From a checkpoint of a small image diffusion model: activation leaky_relu.
Rows from block 2 of a small image diffusion model, named by matrix and row number. Rows with one number belong to one channel. Each number is 50 + 15 x the weight over its row's rms, rounded and kept within 0 to 99. All counts start at 0.
Before each channel's rows are labels from the 100 images, of 14976 (inputs lightly noised), where the channel reaches its highest value: "colour at peak" is the nearest of a few named colours to the mean colour under the peak; "place" is the part of the image that holds the peak. Only what is clearly more common there than usual is listed. The data: photos of plants and fungi (iNaturalist). In brackets: how many of the 100.
# convs0: first 3x3 conv (model.enc.2.0.convs.0.weight, 96x96x3x3, standardized in use, each kernel summed), inputs 0-95
# convs1: second 3x3 conv (model.enc.2.0.convs.1.weight, 96x96x3x3, standardized in use, transposed, each kernel summed), outputs 0-95

colour at peak: white (66)
place: top left (64)
convs0.1:42 46 42 62 28 32 33 87 48 64 78 41 27 53 50 49 43 54 41 77 52 30 75 46 23 49 63 60 69 53 38 79 76 47 74 62 32 61 50 28 28 49 48 35 64 45 52 38 59 50 16 61 17 60 72 45 42 52 65 52 47 53 43 63 38 39 41 62 49 56 33 53 33 61 63 55 49 43 16 43 42 42 24 53 42 54 49 58 72 44 14 51 48 38 59 33
convs1.1:60 53 54 62 60 54 63 48 50 70 67 51 47 51 55 58 47 63 44 43 40 75 20 81 80 45 35 53 64 69 34 67 50 30 48 32 37 44 46 66 45 49 35 65 45 71 41 48 22 64 26 68 51 42 57 66 82 38 32 55 48 58 18 37 48 96 41 54 44 61 45 53 65 56 33 57 27 59 36 58 75 34 27 40 46 72 42 50 56 29 60 76 74 58 42 50

colour at peak: black (42)
place: top left (36)
convs0.64:54 37 63 26 35 24 56 59 37 44 47 45 58 47 43 77 66 58 74 62 45 16 29 60 55 69 30 44 45 52 60 43 72 47 47 51 53 60 71 74 51 31 71 59 52 41 51 65 62 54 62 68 65 67 41 64 64 55 27 34 68 29 36 50 68 60 53 36 55 28 62 59 31 36 58 63 26 57 29 59 91 52 39 51 35 53 28 54 49 51 49 64 51 48 00 49
convs1.64:43 71 41 55 64 51 44 31 55 70 10 65 58 44 33 50 42 68 50 45 57 28 46 57 33 62 88 73 76 35 52 55 60 62 51 65 59 46 51 54 41 42 77 66 49 64 59 54 08 42 46 43 41 73 48 30 33 40 60 39 31 26 58 68 62 45 56 62 48 29 25 72 61 51 93 78 46 51 49 42 61 61 28 58 44 46 50 62 50 51 58 75 57 48 45 61

colour at peak: black (75)
place: bottom right (34)
convs0.40:60 61 45 43 43 38 32 27 38 36 38 41 58 68 29 56 52 49 53 69 35 32 45 28 68 41 26 41 38 53 57 60 63 60 64 35 69 49 78 88 27 28 49 58 74 49 42 05 59 36 57 78 67 66 47 45 51 77 39 52 50 48 64 42 68 82 62 34 54 54 41 56 59 47 30 67 44 65 28 45 50 61 37 75 66 68 57 57 52 60 37 36 46 62 26 48
convs1.40:46 59 28 17 50 71 64 53 41 50 79 46 93 74 63 56 57 51 41 71 32 44 50 42 39 42 29 48 71 56 53 43 55 61 46 58 65 44 46 35 43 47 79 50 59 69 50 43 43 32 72 39 47 43 27 47 59 59 43 24 39 68 55 50 36 40 85 46 74 60 43 25 40 43 54 75 64 31 58 50 58 52 44 79 40 41 77 31 66 19 63 72 49 45 37 55

colour at peak: white (62)
place: top left (38)
convs0.57:43 64 36 30 48 58 53 97 55 59 61 45 24 58 49 38 47 37 40 50 60 39 43 31 44 28 68 75 51 29 51 67 49 52 49 36 46 49 33 25 27 37 79 68 45 60 59 44 22 55 54 40 68 54 69 35 76 53 65 44 34 30 57 44 36 34 43 43 23 58 39 62 25 33 67 45 47 27 35 31 41 71 29 47 55 33 69 55 57 20 57 57 52 53 57 76
convs1.57:50 71 34 57 51 34 67 51 56 52 64 61 38 52 40 08 49 65 78 67 45 62 15 30 61 38 33 65 48 25 50 67 26 33 72 53 54 39 50 24 49 62 34 51 62 62 43 39 64 54 55 38 54 53 16 20 71 28 64 67 67 47 52 47 41 54 48 52 44 42 67 50 59 79 63 68 46 80 62 51 63 56 64 38 55 35 57 57 48 45 54 26 39 48 76 24

colour at peak: black (39)
place: bottom left (33)
convs0.13:59 43 77 38 70 59 63 44 43 30 38 24 86 31 69 78 55 49 65 38 56 32 28 30 62 45 31 34 27 48 54 33 54 66 45 67 54 33 21 55 42 62 49 59 60 74 24 35 64 69 30 19 59 39 44 26 58 73 45 62 52 59 51 29 45 92 40 52 55 44 70 35 55 46 68 60 51 54 44 49 40 43 47 73 57 45 53 62 52 41 59 48 44 42 55 73
convs1.13:32 35 64 58 50 53 41 47 54 38 51 59 39 60 56 82 22 73 50 53 46 60 53 40 27 74 50 77 42 45 15 69 49 67 49 44 45 34 53 50 56 22 50 26 38 39 37 72 52 27 74 07 45 56 45 53 33 67 50 38 85 63 54 33 30 32 57 51 54 49 53 52 58 65 58 25 41 21 31 49 64 56 50 76 44 62 65 32 47 54 42 35 34 53 28 57

colour at peak: black (50)
place: bottom right (44)
convs0.38:33 35 53 29 59 38 78 58 63 46 24 66 50 59 62 50 45 76 47 43 30 61 39 32 46 67 34 50 48 62 56 39 77 46 57 46 56 54 72 52 56 52 37 54 62 65 43 51 09 25 52 19 69 46 30 52 60 70 54 25 50 46 98 59 58 83 64 35 48 73 65 53 49 51 37 51 37 55 38 73 48 17 54 64 51 39 32 75 49 54 45 38 50 43 40 46
convs1.38:46 47 58 73 56 45 52 29 59 37 35 52 63 30 63 77 60 47 47 58 47 51 62 56 55 78 48 43 70 60 36 59 46 76 54 69 46 35 66 34 47 61 57 23 59 29 47 40 81 36 63 68 60 72 50 48 42 54 73 49 44 50 60 77 65 44 54 51 22 41 47 33 18 48 92 77 69 35 27 43 40 43 58 85 54 50 71 47 38 49 34 46 34 63 55 72

colour at peak: white (45)
place: bottom left (34)
convs0.87:72 52 35 59 18 47 43 62 34 54 53 69 37 38 56 42 43 65 25 52 50 25 62 39 50 57 42 34 59 39 61 63 59 98 71 57 51 51 56 26 36 54 48 45 49 54 49 61 42 47 35 24 31 48 61 33 61 60 32 41 36 49 35 41 26 20 37 55 74 70 42 86 25 34 57 48 60 63 48 36 43 22 37 61 38 43 72 54 80 41 24 44 56 55 63 52
convs1.87:50 46 59 52 46 43 41 73 59 56 66 54 50 56 30 87 58 41 45 46 66 53 51 53 59 31 53 24 46 48 52 88 45 42 69 45 58 61 77 75 50 63 28 46 29 16 36 48 56 42 60 48 47 45 46 47 41 63 43 60 27 60 05 44 59 36 16 52 38 48 62 41 72 53 46 34 52 38 54 48 47 75 38 44 58 52 33 85 40 32 58 32 68 44 88 52

colour at peak: black (84)
place: top right (38)
convs0.68:39 44 44 62 33 56 54 63 51 48 59 46 29 57 41 28 38 27 58 44 70 41 63 53 30 61 40 55 77 27 74 44 73 63 81 62 50 52 49 65 52 57 21 36 46 62 29 38 61 33 58 56 40 66 75 93 62 55 39 42 68 59 41 38 48 40 62 42 23 45 47 50 57 47 74 48 42 32 58 30 56 44 33 57 39 80 58 47 58 48 34 11 42 14 42 39
convs1.68:43 38 49 55 42 34 74 52 29 58 44 36 73 19 55 67 67 51 43 54 60 67 50 59 60 54 39 22 57 55 45 50 46 44 21 59 43 32 31 49 80 35 57 43 23 65 57 17 35 69 71 36 32 42 66 41 57 36 35 79 70 39 48 61 62 85 61 58 32 60 46 65 36 45 53 28 56 61 69 52 61 85 30 54 49 58 51 55 59 69 43 41 45 66 20 57

colour at peak: black (49)
place: bottom right (39)
convs0.83:64 46 68 35 49 55 32 14 46 53 73 25 55 66 40 49 46 40 54 55 70 67 97 65 59 68 55 64 53 44 56 48 43 58 79 23 56 56 48 72 68 43 20 40 28 46 53 36 43 33 61 64 58 54 67 41 48 57 59 53 45 50 52 50 72 31 56 41 46 87 43 52 66 37 47 47 23 47 35 62 15 54 30 60 58 59 45 55 65 74 28 51 61 46 76 48
convs1.83:58 65 54 67 40 34 59 53 39 41 37 34 59 75 52 33 37 66 40 25 22 61 52 63 18 67 63 38 65 37 34 37 37 60 21 55 50 55 72 39 47 39 57 96 47 60 47 58 31 72 67 64 54 26 56 61 33 57 56 34 29 50 59 57 60 62 56 33 47 35 45 40 60 54 21 39 50 50 79 27 27 50 51 24 44 49 63 43 47 58 68 48 50 24 29 34

colour at peak: white (27)
place: bottom left (45)
convs0.33:52 84 39 60 51 70 35 43 49 29 52 84 47 40 64 51 49 58 36 39 48 28 46 69 57 73 29 52 52 31 59 47 36 66 59 76 20 51 60 54 34 66 45 74 23 58 67 60 17 54 35 30 50 26 32 72 44 46 62 36 65 35 73 54 20 58 64 57 65 27 50 66 43 33 25 65 56 62 63 39 42 46 56 31 52 64 44 43 40 27 44 60 47 71 48 44
convs1.33:56 53 29 47 54 58 53 26 77 41 68 26 73 32 71 62 36 51 49 67 50 29 79 40 99 44 43 42 60 72 60 35 59 62 62 61 57 24 48 39 62 60 56 50 38 54 48 36 62 42 22 51 60 60 51 65 55 73 51 48 53 67 49 53 24 56 65 65 39 34 61 60 29 34 75 69 62 25 73 39 59 58 54 67 72 65 45 61 47 62 49 27 31 51 47 56

colour at peak: white (58)
place: top left (69)
convs0.67:50 34 33 40 53 74 77 73 31 58 36 68 39 55 51 40 35 38 34 37 57 40 36 60 34 30 55 88 36 72 45 80 64 42 80 52 18 53 19 34 30 47 74 58 58 50 35 28 42 46 34 46 44 33 50 39 33 38 43 27 71 52 51 51 40 55 51 73 55 58 31 42 37 27 40 37 61 24 36 38 48 55 45 63 38 38 68 45 82 50 44 52 58 43 44 53
convs1.67:14 45 58 64 66 49 53 63 30 67 39 31 47 37 55 53 65 50 77 37 49 38 50 62 61 42 24 42 30 49 56 64 56 31 68 42 56 54 67 49 40 45 30 58 32 79 45 54 33 36 30 74 57 34 91 49 85 43 30 55 37 49 33 35 22 58 49 27 64 51 52 40 58 51 32 47 47 57 22 33 63 30 60 55 61 77 35 33 54 44 43 67 34 43 53 26

colour at peak: white (50)
place: top right (61)
convs0.0:63 53 63 40 27 28 59 72 63 51 62 33 56 39 65 45 55 59 72 69 59 41 27 46 40 38 41 59 55 68 66 55 40 49 29 41 33 46 70 35 53 26 77 44 12 73 50 37 42 47 59 52 29 59 69 60 49 31 71 60 72 61 61 74 41 36 63 41 21 58 29 52 38 31 48 42 39 50 25 36 53 48 31 73 39 43 70 50 52 46 69 50 23 31 17 46
convs1.0:74 78 67 72 53 42 50 60 40 44 42 66 38 46 56 60 50 43 29 67 61 62 23 75 38 64 41 47 46 40 32 26 73 44 50 49 40 38 55 45 67 52 65 57 69 43 46 34 14 49 27 81 29 56 65 68 63 34 29 60 50 53 18 51 53 77 56 24 64 43 29 37 47 35 65 25 49 41 42 52 50 49 48 41 16 24 51 56 51 46 27 40 67 48 66 51