A small image diffusion model, trained from scratch.
Model: 32-pixel images, arch unet, norm groupnorm, activation leaky_relu.
Training: 5700 steps, batches of 64.
Data: trained on photos of plants and fungi (iNaturalist), 90422 training examples, 4.0 epochs.
Rows from block 6 of a small image diffusion model, named by matrix and row number. Rows with one number belong to one channel. Each number is 500 + 40 x the weight over its row's rms, rounded and kept within 0 to 999. All counts start at 0. Numbers have three digits each.
After each channel's rows are labels from the 100 images, of 14976 (inputs lightly noised), where the channel reaches its highest value: "colour at peak" is the nearest of a few named colours to the mean colour under the peak. Only what is clearly more common there than usual is listed. The data: photos of plants and fungi (iNaturalist).
# convs0: first 3x3 conv (model.mid.2.convs.0.weight, 96x96x3x3, standardized in use, each kernel summed), inputs 0-47
# convs1: second 3x3 conv (model.mid.2.convs.1.weight, 96x96x3x3, standardized in use, transposed, each kernel summed), outputs 0-47

convs0.85:543548532465528491499423547462577478507537529492553535416501456509508487441460532414543530516479511526442476457547514490470567519507486540517579
convs1.85:541491556473533518522499483522475502537516475451469434509554417538538491535598550519479498587519534608527494483476426467479504524460464564473554
colour at peak: white

convs0.11:494523499500550484559532518535468437501480511535459517468455518486441487518500490581503541466435473452485470510584562536507533552488520456496477
convs1.11:519453499537503534469507456517513572432489423583555491558509516441456494503395505510532491475503538499541543517394534530511586597488479526487573
colour at peak: black

convs0.89:522490499476511502483496522453527513525504495560419519512447482538436515516497482517425467555486526462622533485507490473505499539478439553518501
convs1.89:545503538503489435462493512485477503488472495423494486509497522529486457447516556503467473440476539480388531543535478510503482483507530529511537
colour at peak: black

convs0.83:447453461443505505523521510459435617503526493525501521499433501510561480494534470559505483520554498507519541498499502506460463606479525500488523
convs1.83:456553499456476508486515527492513475494495464554455577519484559541503509446511487512518500458513573509455545536570568479502527477565468500470553
colour at peak: black

convs0.47:500474565522482564495489525442495511534425538447542537499482542486444481445570460414589462534516518506472463527447544571477499597519470462559487
convs1.47:523542489523513481474488504474494487492500526456544515479499556472479516495396514448547499505534444460428548547557555507485484495488558577482534
colour at peak: black

convs0.7:535524542525460520484455555480514512412505596483480533532470462530531535419548455542420495456554454494516524464536492449606507499479465491511510
convs1.7:560476514455490419522517503466528565438539453505505538506410488474533448532425516524504530518536475507477559581454531516532464486513524500519505
colour at peak: black

convs0.75:462475479522548407528578452455467516546470403431474523521550466525419465523490450511586492450507455575433516447493511560472447460567522489529486
convs1.75:466499444473537531562517496512507528465576543473577475462502486494498537546501498522477511529501523492535465451538481502475554504473512603478546
colour at peak: white

convs0.32:580564485557529506566520486487504499501467474547491520457553483453465476486573479526533462569456489455512513488488430469470523508455499508514437
convs1.32:522512420537497516455426502515537475489480432502370508519550465495547514491573556551475496530511529507519520464456468572504483513505527518524472
colour at peak: white

convs0.65:485565483536480523513544441558417439502499416482462489472511512569506517403524556500494515494509470524530560561490504443464502433537519542454531
convs1.65:466486543437500504504496465486522531477461489504498564506596499500560518492478400465555543425471460480534474571458535531477445442510450426526447
colour at peak: black

convs0.41:463416482488434453459527438470482479502477435491465487465499513462568588497480499487519525612544514497543561491581486505471494449490523442457500
convs1.41:489550513515549475462508560464508518497426494487500504486539534556516454500494492411515453434539461521451565529544561506548580553499555508515437
colour at peak: black

convs0.54:510506519542484505467531451512560491483500565549477522593470528505499514616454469524475456544484547428563467484471454511490535519465473566475479
convs1.54:486525501513513409518511521464515461481549511441449504488502603496552468492533497553480429457495571494484502517521485513455478454521511481466422
colour at peak: black

convs0.68:491528483502507430533473554498464571519528509505513499531542483432455487470509473618430489481540500486496489512549526572457512569467472508487468
convs1.68:582487462443530495416559518518522490463481541459559495450502491464566499541434491504489499454510481466534488539484550478534555506484500468477523
colour at peak: black

convs0.46:446509518542442500476438437477512482393579514545473512490484527491437525438516501488484497539521483490584490455498499478594467564479484509512474
convs1.46:525563508479502498497529533494523495445478494460503569486492552529455529544534512451521524462482603473431572546512496526543516518442562481434466
colour at peak: black

convs0.2:454514432459419430505536450471471451483453543480475503537472573526561442490533483502508474475551523571467568519555479480531479531504496527463510
convs1.2:503499514590474447513522482502497534485525434492543463514572539459499454448518440461544482444497459469512482473518477505491382470525499402493455
colour at peak: black

convs0.94:498413499483442468425471464462493456483497511416502472492492546512531539576488536490452526554540534585612567455507478517525495577515491486479500
convs1.94:509486433551455413436454579413534568516542520519568550521461508484461494523478448545594469472473502516510545495540596469481543483519493467458521
colour at peak: black

convs0.61:491484473510480527516500517535545412491448507457457557589547501500485493594488504473504448469489483447484498581488521517489540480502545485526494
convs1.61:495468531564473476468498474457479597495486490523520494503438483531514475442522468373442515461507506527464458477581527544541444461536484477513520
colour at peak: black

convs0.27:522572520474514508584494485491452474527473561504525429575534460500460534520510500520517512501506518514442546553531530450496464444430495490538486
convs1.27:516472469497485576505439536524578560489436542450470465514557486444473529552469465491476525527557457545503480503434495441531587514533451525503512
colour at peak: black