{
  "horizontal_flip": true,
  "blocks_per_level": 1,
  "init": "small_normal",
  "max_precond_dim": 1024,
  "lr_schedule": "step",
  "adamw_weight_decay_other_params": 0.01
}
Rows from block 6 of a small image diffusion model, named by matrix and row number. Rows with one number belong to one channel. Each number is 128 + 32 x the weight over its row's rms, rounded and kept within 0 to 255. All counts start at 0. After the name is the row's rms in percent of the matrix's.
After each channel's rows are labels from the 100 images, of 14976 (inputs lightly noised), where the channel reaches its highest value: "patch colour" is the nearest of a few named colours to the mean colour under the peak. Only what is clearly more common there than usual is listed. The data: photos of plants and fungi (iNaturalist).
# convs0: first 3x3 conv (model.mid.2.convs.0.weight, 96x96x3x3, standardized in use, each kernel summed), inputs 48-95
# convs1: second 3x3 conv (model.mid.2.convs.1.weight, 96x96x3x3, standardized in use, transposed, each kernel summed), outputs 48-95

convs0.68 104 [146 144 109 178 158 160 149  79  83 106 166 137 176 168 123 178  79 109 157  96 149 177 142 123 121 135 107 194 165 128  82 104 129  38 118 120 149 115 145 112 182 123  91 170 125 112 153  86]
convs1.68 084 [124 145 130 100 132 154 145 191 144 178 113  92 143 173 164 166 142  99 100 118 144 128 171 128 102 169  96 236 208 119 112  73 117 120 164  90 125 141  95 191 151 100  82 166 124 125 140 144]
patch colour: black

convs0.7 109 [158 166 138 127 113  82 127 143 117 112 126  76  89 116 102 161 178  92 141  96  91 149  82 119 156 129 112  69 181  66 130 195 141 153 122 106 115 120 164  74 117 107 117 119  91 155 112 119]
convs1.7 085 [124  98 144 114 128 149 129  90  67 108 143  97 110 144 157 112 158 162 174 132 167 154 109 128 151  95 129 111 142  98 150 163 192 118 154 190 185  85 150 107  91 219 100 166 107 122  65 103]
patch colour: black

convs0.61 105 [156 145 143 113  65 151 108  54  76 146 126 141  92 150 105 155 172  59 131 147 161 120 130  84 148 152 124 131 101 202 116  81 152 152  56 161 184 102 114 151  59 154  91 148 135 107 120 130]
convs1.61 103 [111 113 103 103  79  70 153 106 147 111 167 139 168  85 145 173 122 170 107  91 125 149 105 125 119  98  81 123 174  96 151 113  90 160 128  66 106  60 179 100  90 139 157  91 153 156 154 119]
patch colour: black

convs0.41 116 [159 168 161 151 150 135 101 130 193 220 152 145 125 144  75 124 105  85 133  80 166 117 114 137 119 138 121 172 109 139  81  91 127  82 156  85 113 153 153 126 138 147 154 115 147 170 147 125]
convs1.41 109 [149 116 129 184 101 122 126 101 149  84 113 110 114 118 166 147 139 133 129 126 114 116  95 102 107  63 140  68  86  83 106 118 126 147  98 161 134  67 109 135 130  59  94 104  83 205 156 170]
patch colour: black

convs0.11 126 [183 114 109 147 102 135 186 154 156  79 139 102 142  57  96 189 107 137 170 127 130 166 142 168 108 130 152  97 170 121 152  73 159 153 109 115  51 116  55 147 161 186 151  76 103 121 121 146]
convs1.11 115 [109 150 136  94 147 154 123 149 121 140 160 187 121  85 129 131 176 104 122 153 134 122  94 152  99 142 166  94 103 127 127 148 157 207 105 125 105 118 126 129 158 124  87 152  81 127  96 128]
patch colour: black

convs0.94 118 [129 106 133 122  96 123 163 141 166 166 135 115  96 168  91  89 109 126  54 135 133  90  98  57 121 167  79 115 114 167 154 160  91 139 140 180 149 110 156 129  93 136 136 128 171 157 138 129]
convs1.94 103 [128 125 105 162 156 114 110 147 146 140  75 112 172 166 130 157 149 122 137  89 155 112 131  59 126 154 148 129 141 154  72 103 128 112  97 129 192  64 121 146 107 127  81 105 120 119 133 103]
patch colour: black

convs0.89 110 [185 119 118 112 127 160 157 130 139  94 186 159  93 116 123 123 109  69 167  99  76 127 167 144  47 145 146 135 171 138 138 101 118 174  65 167 148 115 130  88 171 172 146 164  50 142 174 126]
convs1.89 121 [ 64 117 107 151 132 117 147  78 183 152 101 147 157 128 133  78 118 149 130 109 123 188  81 134 155 185  98 126 151 131 196 123  87 116 110 114 137  41 249  97 131 138 143 139 147 122 134  74]
patch colour: black

convs0.27 094 [ 56 159 148 152 127 126 105 134 107 122 111 136  67 100 138 109  66 149 136 159 101 175 107 123 152 114 158 114 165 100 148 126 178 127  35 162 106 105 129 163 121 134  86  47 145  49 147 133]
convs1.27 083 [169 142 197 122 137 146 171  80 110 131  92 146 112 201 174 140 124  74 101 129 161 119 139 102 137  91 125 132 218  93 132 183 135 141 172 112 103 107 109 120 136 109 140 155  76 142 134 145]
patch colour: black

convs0.65 111 [153 156 144 168 114 178 132  89 135 142  81 104 110 174 146 152 106  70 139 135 140 114 133 166 162  87  97 117 209  74 104 167 153 138 111 142  98  98  65 114 131 132 138 114 129 148 125  70]
convs1.65 119 [169 153 107 126  97 148 155 160  54 128 156 147 145  94 169 197 120 106 105 147 159 166 185 129 127  86  68 131 146 144  96 151 175 101 168 124 120 134 109 137 139 100 135 121  76 146 142 144]
patch colour: black

convs0.75 111 [152 129 145 107 145 120 148 106 109 132 132 148  89  91 156 115 163 156 162 132 123 103  36 150 111 137 137 116 131 140 145 185 159 126 154  87 122  96 153  83 126 151 113 116 107 103 149 133]
convs1.75 113 [182  87 174 173 121 160 166 103 124 131 127 170 126 111  86  87 172  75 151 119 142 121  96 184 154 122 167 162 129 180 155  93 184 177 154  59 119 136 134 109 108 154  72 185 130  98  75  89]
patch colour: white

convs0.2 098 [ 46 128 107 188  67 104 137 107 142  99 161  92 155 176 165  53 143 128 147 172 157 125 109  72 138 123  91 157 162 124  94 150 132 111 154 128 134 161  62 144 139 144 177 135 136 143 130 115]
convs1.2 101 [110 155 114 149 164 111 137  78 107 156  96 157 148 115 111 156 112 150 156 118 154 120 114 109  93  84 143 101 147 107 145 204 175 104 111 116  56 139 154 148 141 146 149  88 178 155 137 217]
patch colour: black

convs0.32 106 [109 141 109  67 160 112  90 191 118 148 116 109 116  78 127  61 163  59 188 118 143  73 135 107  85  99  94 167 169  98 131 147 133  97 152 139  95 150 151 149  84  87 111 158  89 190 116 154]
convs1.32 095 [112 146 174 104 127 136 183 166 107  78 172 181 107 139 133 141  92 132 131 169 167 101 113 157 122  66 103  91  66 139 137 166 181 121 169 112 181 151 147 140  92 194 165 136  99 115 107 116]
patch colour: white

convs0.47 110 [151 104 119 140 122 165 100 103  89 110 124  76  72 122 117 123 172 140 135 114 128 135  60 113  95 112  99 124 100  82 102 167 160  76 135 101 107 130 138 166 126 170 105 156  97 136 173  99]
convs1.47 115 [ 73 120 179 127  84 137 142 137 113 131 144 174 122 130  75 123 138 127  71 107 102 113 139 137 157 136  66 102 131 145 104 111 168 121 113 170 144  58 143 135 162 148 134 230 209  91  87  89]
patch colour: black

convs0.54 125 [101 180  89 151 115 102 124 106 123  94 142 175 145 148  68 153 110  66 107 109 178 146 142 122 141 132 154 154 205 113 128 121 121 174 122 142 153  94 114 107 114 186 121 175  73 132  88  71]
convs1.54 112 [137  91 142 123  37 146 207 159 141 141 121  52 145 111  78 109 163 123 156 112 119 163 142 145 161 157  46 103 151 133 169 125 109 132 153  88 126 118 156 119 128 199 131  84 153 119 105 155]
patch colour: black

convs0.83 088 [205 174  88 171 137 147 130 115 176 107 179 119 155 200 119 197 142  83 134  98 132  83 140 189 156 118 132 161 119 113 143 109 129 145 101 139 166  97  70  93 136 149 145 117 100 104  86 175]
convs1.83 099 [151 136 124 177 154 166  62 101  96 148 117 182 115 169 153 191 146 172 131 117  87 128 170 133  59  98 167  81 160 151  89 147 123  90  98  95 135  57 103  97 179 110  92 114 104 154  88 119]
patch colour: black

convs0.85 098 [170  71  81  68 202 120 129 140  94 132 129  52 119 122 165 169 130 127 175 159  94 137  73 112 123 111 105 167  95 153 177 146 134 148 124 105 113 103 143 115 118  99 111 104 118 155 104  98]
convs1.85 108 [126 213 117  77 155 120  61 173 146 124 135 118 174 148 139 101  92 112 152 118 139 178 104 114 137 169 152 115 122 138 142 104 150 113 123  89 153 142 193  84 112 122 125 134 135  84 139  94]
patch colour: white

convs0.46 089 [135 157 155 166 129 133 149 143 144 102 164 128 131 160 111 129 140  79 118 131 123 166 181 154  50  86 171 111 103 122 134  91  65 167 137  77 107 158 135 149 161 117 133 188 109 173  67 166]
convs1.46 093 [120 117 161 163 125 134  81  83 134 143 173 147 147 147 183 112 177  93 103 160 102 112 203 142 174 136 179 100 130 132 115  93 159  60 135 140  83 102 144 126  79 124 104 147 156 132  60  83]
patch colour: black