Weights of a small image diffusion model.
Data: trained on photos of plants and fungi (iNaturalist), 90422 training examples.
Rows from block 2 of a small image diffusion model, named by matrix and row number. Rows with one number belong to one channel. Each number is 128 + 24 x the weight over its row's rms, rounded and kept within 0 to 255. All counts start at 0. Numbers have three digits each. After the name is the row's rms in percent of the matrix's.
After each channel's rows are labels from the 100 images, of 14976 (inputs lightly noised), where the channel reaches its highest value: "colour at peak" is the nearest of a few named colours to the mean colour under the peak. Only what is clearly more common there than usual is listed. The data: photos of plants and fungi (iNaturalist). In brackets: how many of the 100, against the usual share in percent.
# convs0: first 3x3 conv (model.enc.2.0.convs.0.weight, 96x96x3x3, standardized in use, each kernel summed), inputs 0-95
# convs1: second 3x3 conv (model.enc.2.0.convs.1.weight, 96x96x3x3, standardized in use, transposed, each kernel summed), outputs 0-95

convs0.25 112:149144124094148142123151142126113123129158092123065153074169120107094155141156139143114138147141130146118157126121138157106160115129119161122124172110133137165133083125111154111116104123141113131178120117126130172129131091179127101138109136108151149117065171158149122127093121122094087136
convs1.25 103:158125131097143130145104100142140086136170143153119129104098095135152130162132142179121171176093129141135162146167130132103144165135148175164135120187163126092126151157087151122113125107160135121129120105119107130096113132144076131141139169110097136124134134128133157124118142098121088151
colour at peak: black (43 vs 12.3)

convs0.8 107:091117133118115122140118118100141119121141163105150122162152104130120152106141152138117129113096158126138107092065127116170130186131110112133120123139114152132154115107131112098097128179164129099143161166133095125177107087147095163102145134120158141089100125088140088120160160139147104123
convs1.8 108:124160157145145139130086110168123118130104106110113149110096121126132130120108125199132104139115149145139119155095101138158101135098111143118114172127117109103164153089144108151099171124142098160159128105163112144061129103172137149105113105093115095111145108152120130141146158111165131141
colour at peak: white (40 vs 2)

convs0.44 103:136109095109161101114142139172085140071107134168102139154125130158139170162119136148133153124127100156139140127097127115108116135145156135150177130118058081110146121149108100126134109097118131157161163090148102154123118108136114122131132122125105121117101095108118143137168120141169179127
convs1.44 105:128135124164097157106112135068070119099109094182116102142154116127157123109146136120128115127139109182138177137126140109101129130105129129126150156129149130150124133139092133125122080152086135105132072175156091147128098142144122091121123159104083177147118100137126108129115121133131129135
colour at peak: black (62 vs 12.3)

convs0.84 092:150101126104146119148111143093132136133126116172134170112097120132180111104087099145109095145103125146125158122114130074147151142122103143154115131118083089148092156128114140151127097105177143122104099091129107129111118075151135143111101170142093113165130153127115135138123145151088126083
convs1.84 109:111124110071123102131126116094096144126082149094162097130124105117168161152126133133127164159136141167100118142119169115125120129124124086113136141122178128105107150127097138096145113150137149083133114146120149140109134123129117143055122118128178116123109157108108134118113049103135140124
colour at peak: white (40 vs 2)

convs0.74 094:108139111105151127102099101141101106156150099111135119123115150125131131138131144111167146113113137180113087084102153120131124134169124175108121161146145111124156153089140134132143117107111155148175154128150075126140106165122142135115068130115186112163091144114135110135162156091149155127
convs1.74 104:156142141144132120126136145103165115091126166119102137086104126155128111063173121084148090110102159166099160130107127145098108154129155098136097147136160165116130143138085119133093155123147139158152081146101123128150143148112114121128089111124087125160148120152086141123134149154115101125
colour at peak: black (35 vs 12.3)

convs0.43 102:141142143145138157129092094131153154165118110142132177114165098126153128104112131158123097109112122148133133131121119116114082115112110151113141108125110079152122100123152115090105174100156076126143121175171144091175131121097111155162097129144134111163147092128110125111177116146130141096
convs1.43 097:101136140119118127128142119060125169069137114121103111146168124127113152123127114125109130161150109141162118110121218124094111130118155117155135118113132145091152100139154114132099127132150122105080111128148124147116128106092099133179115114113140112155169115109137162168145094103147126146
colour at peak: white (26 vs 2)

convs0.78 103:091166175118118130098091140112101152125138138070123120109101147128095137158086105126097145102128139119100149131135131161110078147170116139106093172129153135125105097105136168162120117150149096178167148135128124136110145165140120121143108146140170138133134142172127128164156124105153117115
convs1.78 099:136132118147168130127133130109116157139133052106102063089137149110146137096146157118096160117159127153099158117156143122151133151098123141139147125115140163133116145143118123153130141098124129162152148150139110105092131170163154128152141152119094089108145092151136118087067135142134098130
colour at peak: black (34 vs 12.3)

convs0.92 089:067153170097132142146135142098139094117096155171111140087113115102104145106114132102119085149139153159128124114118161165168083137137159136138179106107120113073102133133109150143161130077118103166145106152127128150132138105168101092133132150128128109146114156138119125159135139130140133134
convs1.92 101:163157101145125139143108117105155110102102213169151157131130123142128160124126113164125105146132112178126135135142090099082106138157145137154166125138101123108123121117124133140091122115156121132095094135130117126081098111123135133081151087092095123108119129124156118164084117120157134106
colour at peak: black (80 vs 12.3)

convs0.30 105:124158163142151129081123132107126157057162121105143143135123111115144150121162175149149129121122090116131094107156148085159100116147140132149104129110117119137163155116117191131125124105135104152183126130123135181097115129126127128156141116082139135111129108097169128109153114158140089136
convs1.30 110:133145119136160126102127156113178127131160119137102124137112152142082176085124173077138201107112130132097139134123129092144130138130111113114208144137157161161092150122105153089122162121130115126104137097147128129129123106120107132129100102136098102125143128154120134153172140138151133132
colour at peak: black (75 vs 12.3)

convs0.11 090:129114176113101176115151148117139141121113136162106136094129115120092134124150142075114104158156118137120126144136116109138127130146133148096180164149174157145149143099119136125101113135111120099158126092108128154079071100173128122135161136087165156160128137126122122109171117103171126112
convs1.11 101:128134132154133137090117126156153147164126141078141117083142133138115149141180149132107149134098111176102150146115120138135114167164143110123155151152098122098148120186103124131100199120137125145128105126126117139125091119135151134102132099172157116155123115186159102164115124142156118112
colour at peak: black (55 vs 12.3)

convs0.20 104:143143161111104126080146139123154132142121138139131141098096148114100125099140181098129171153149157134095121118136129132111099181131094083130169091146111103108107134137125142133112108155133088166128154149096107080080144162134104159141116119137122172121138106116135103092121148146177124129
convs1.20 090:118159105105062145136120141141139149129159109129107127134115122115138167161138138149131101117104101131118129168103121113075138137137136088121152128145131130174133114099139153130109117127139150076081106104098159123118092162168143140113107178116140128172133157113143159147061103110119150118
colour at peak: black (41 vs 12.3)

convs0.75 101:092088153095104135133113109131088135183120127180117100133142097108117149129147112131142140127109118164139170139136173104100130161113149124128134146140119166127093131122151172095111094135137137093137131100117138137116113146141164092102094129159105144141102151128105113165203127110140160150
convs1.75 104:159108147122108128132098085100116143124153122114105106104120133103105161048147166143116149087073104164098144150103103087104142148113126135129141143125144127128135127115104141135066139154140142130113150162099168133126088106140106158156092141132102143154124131153168132154111133132124098146
colour at peak: black (44 vs 12.3)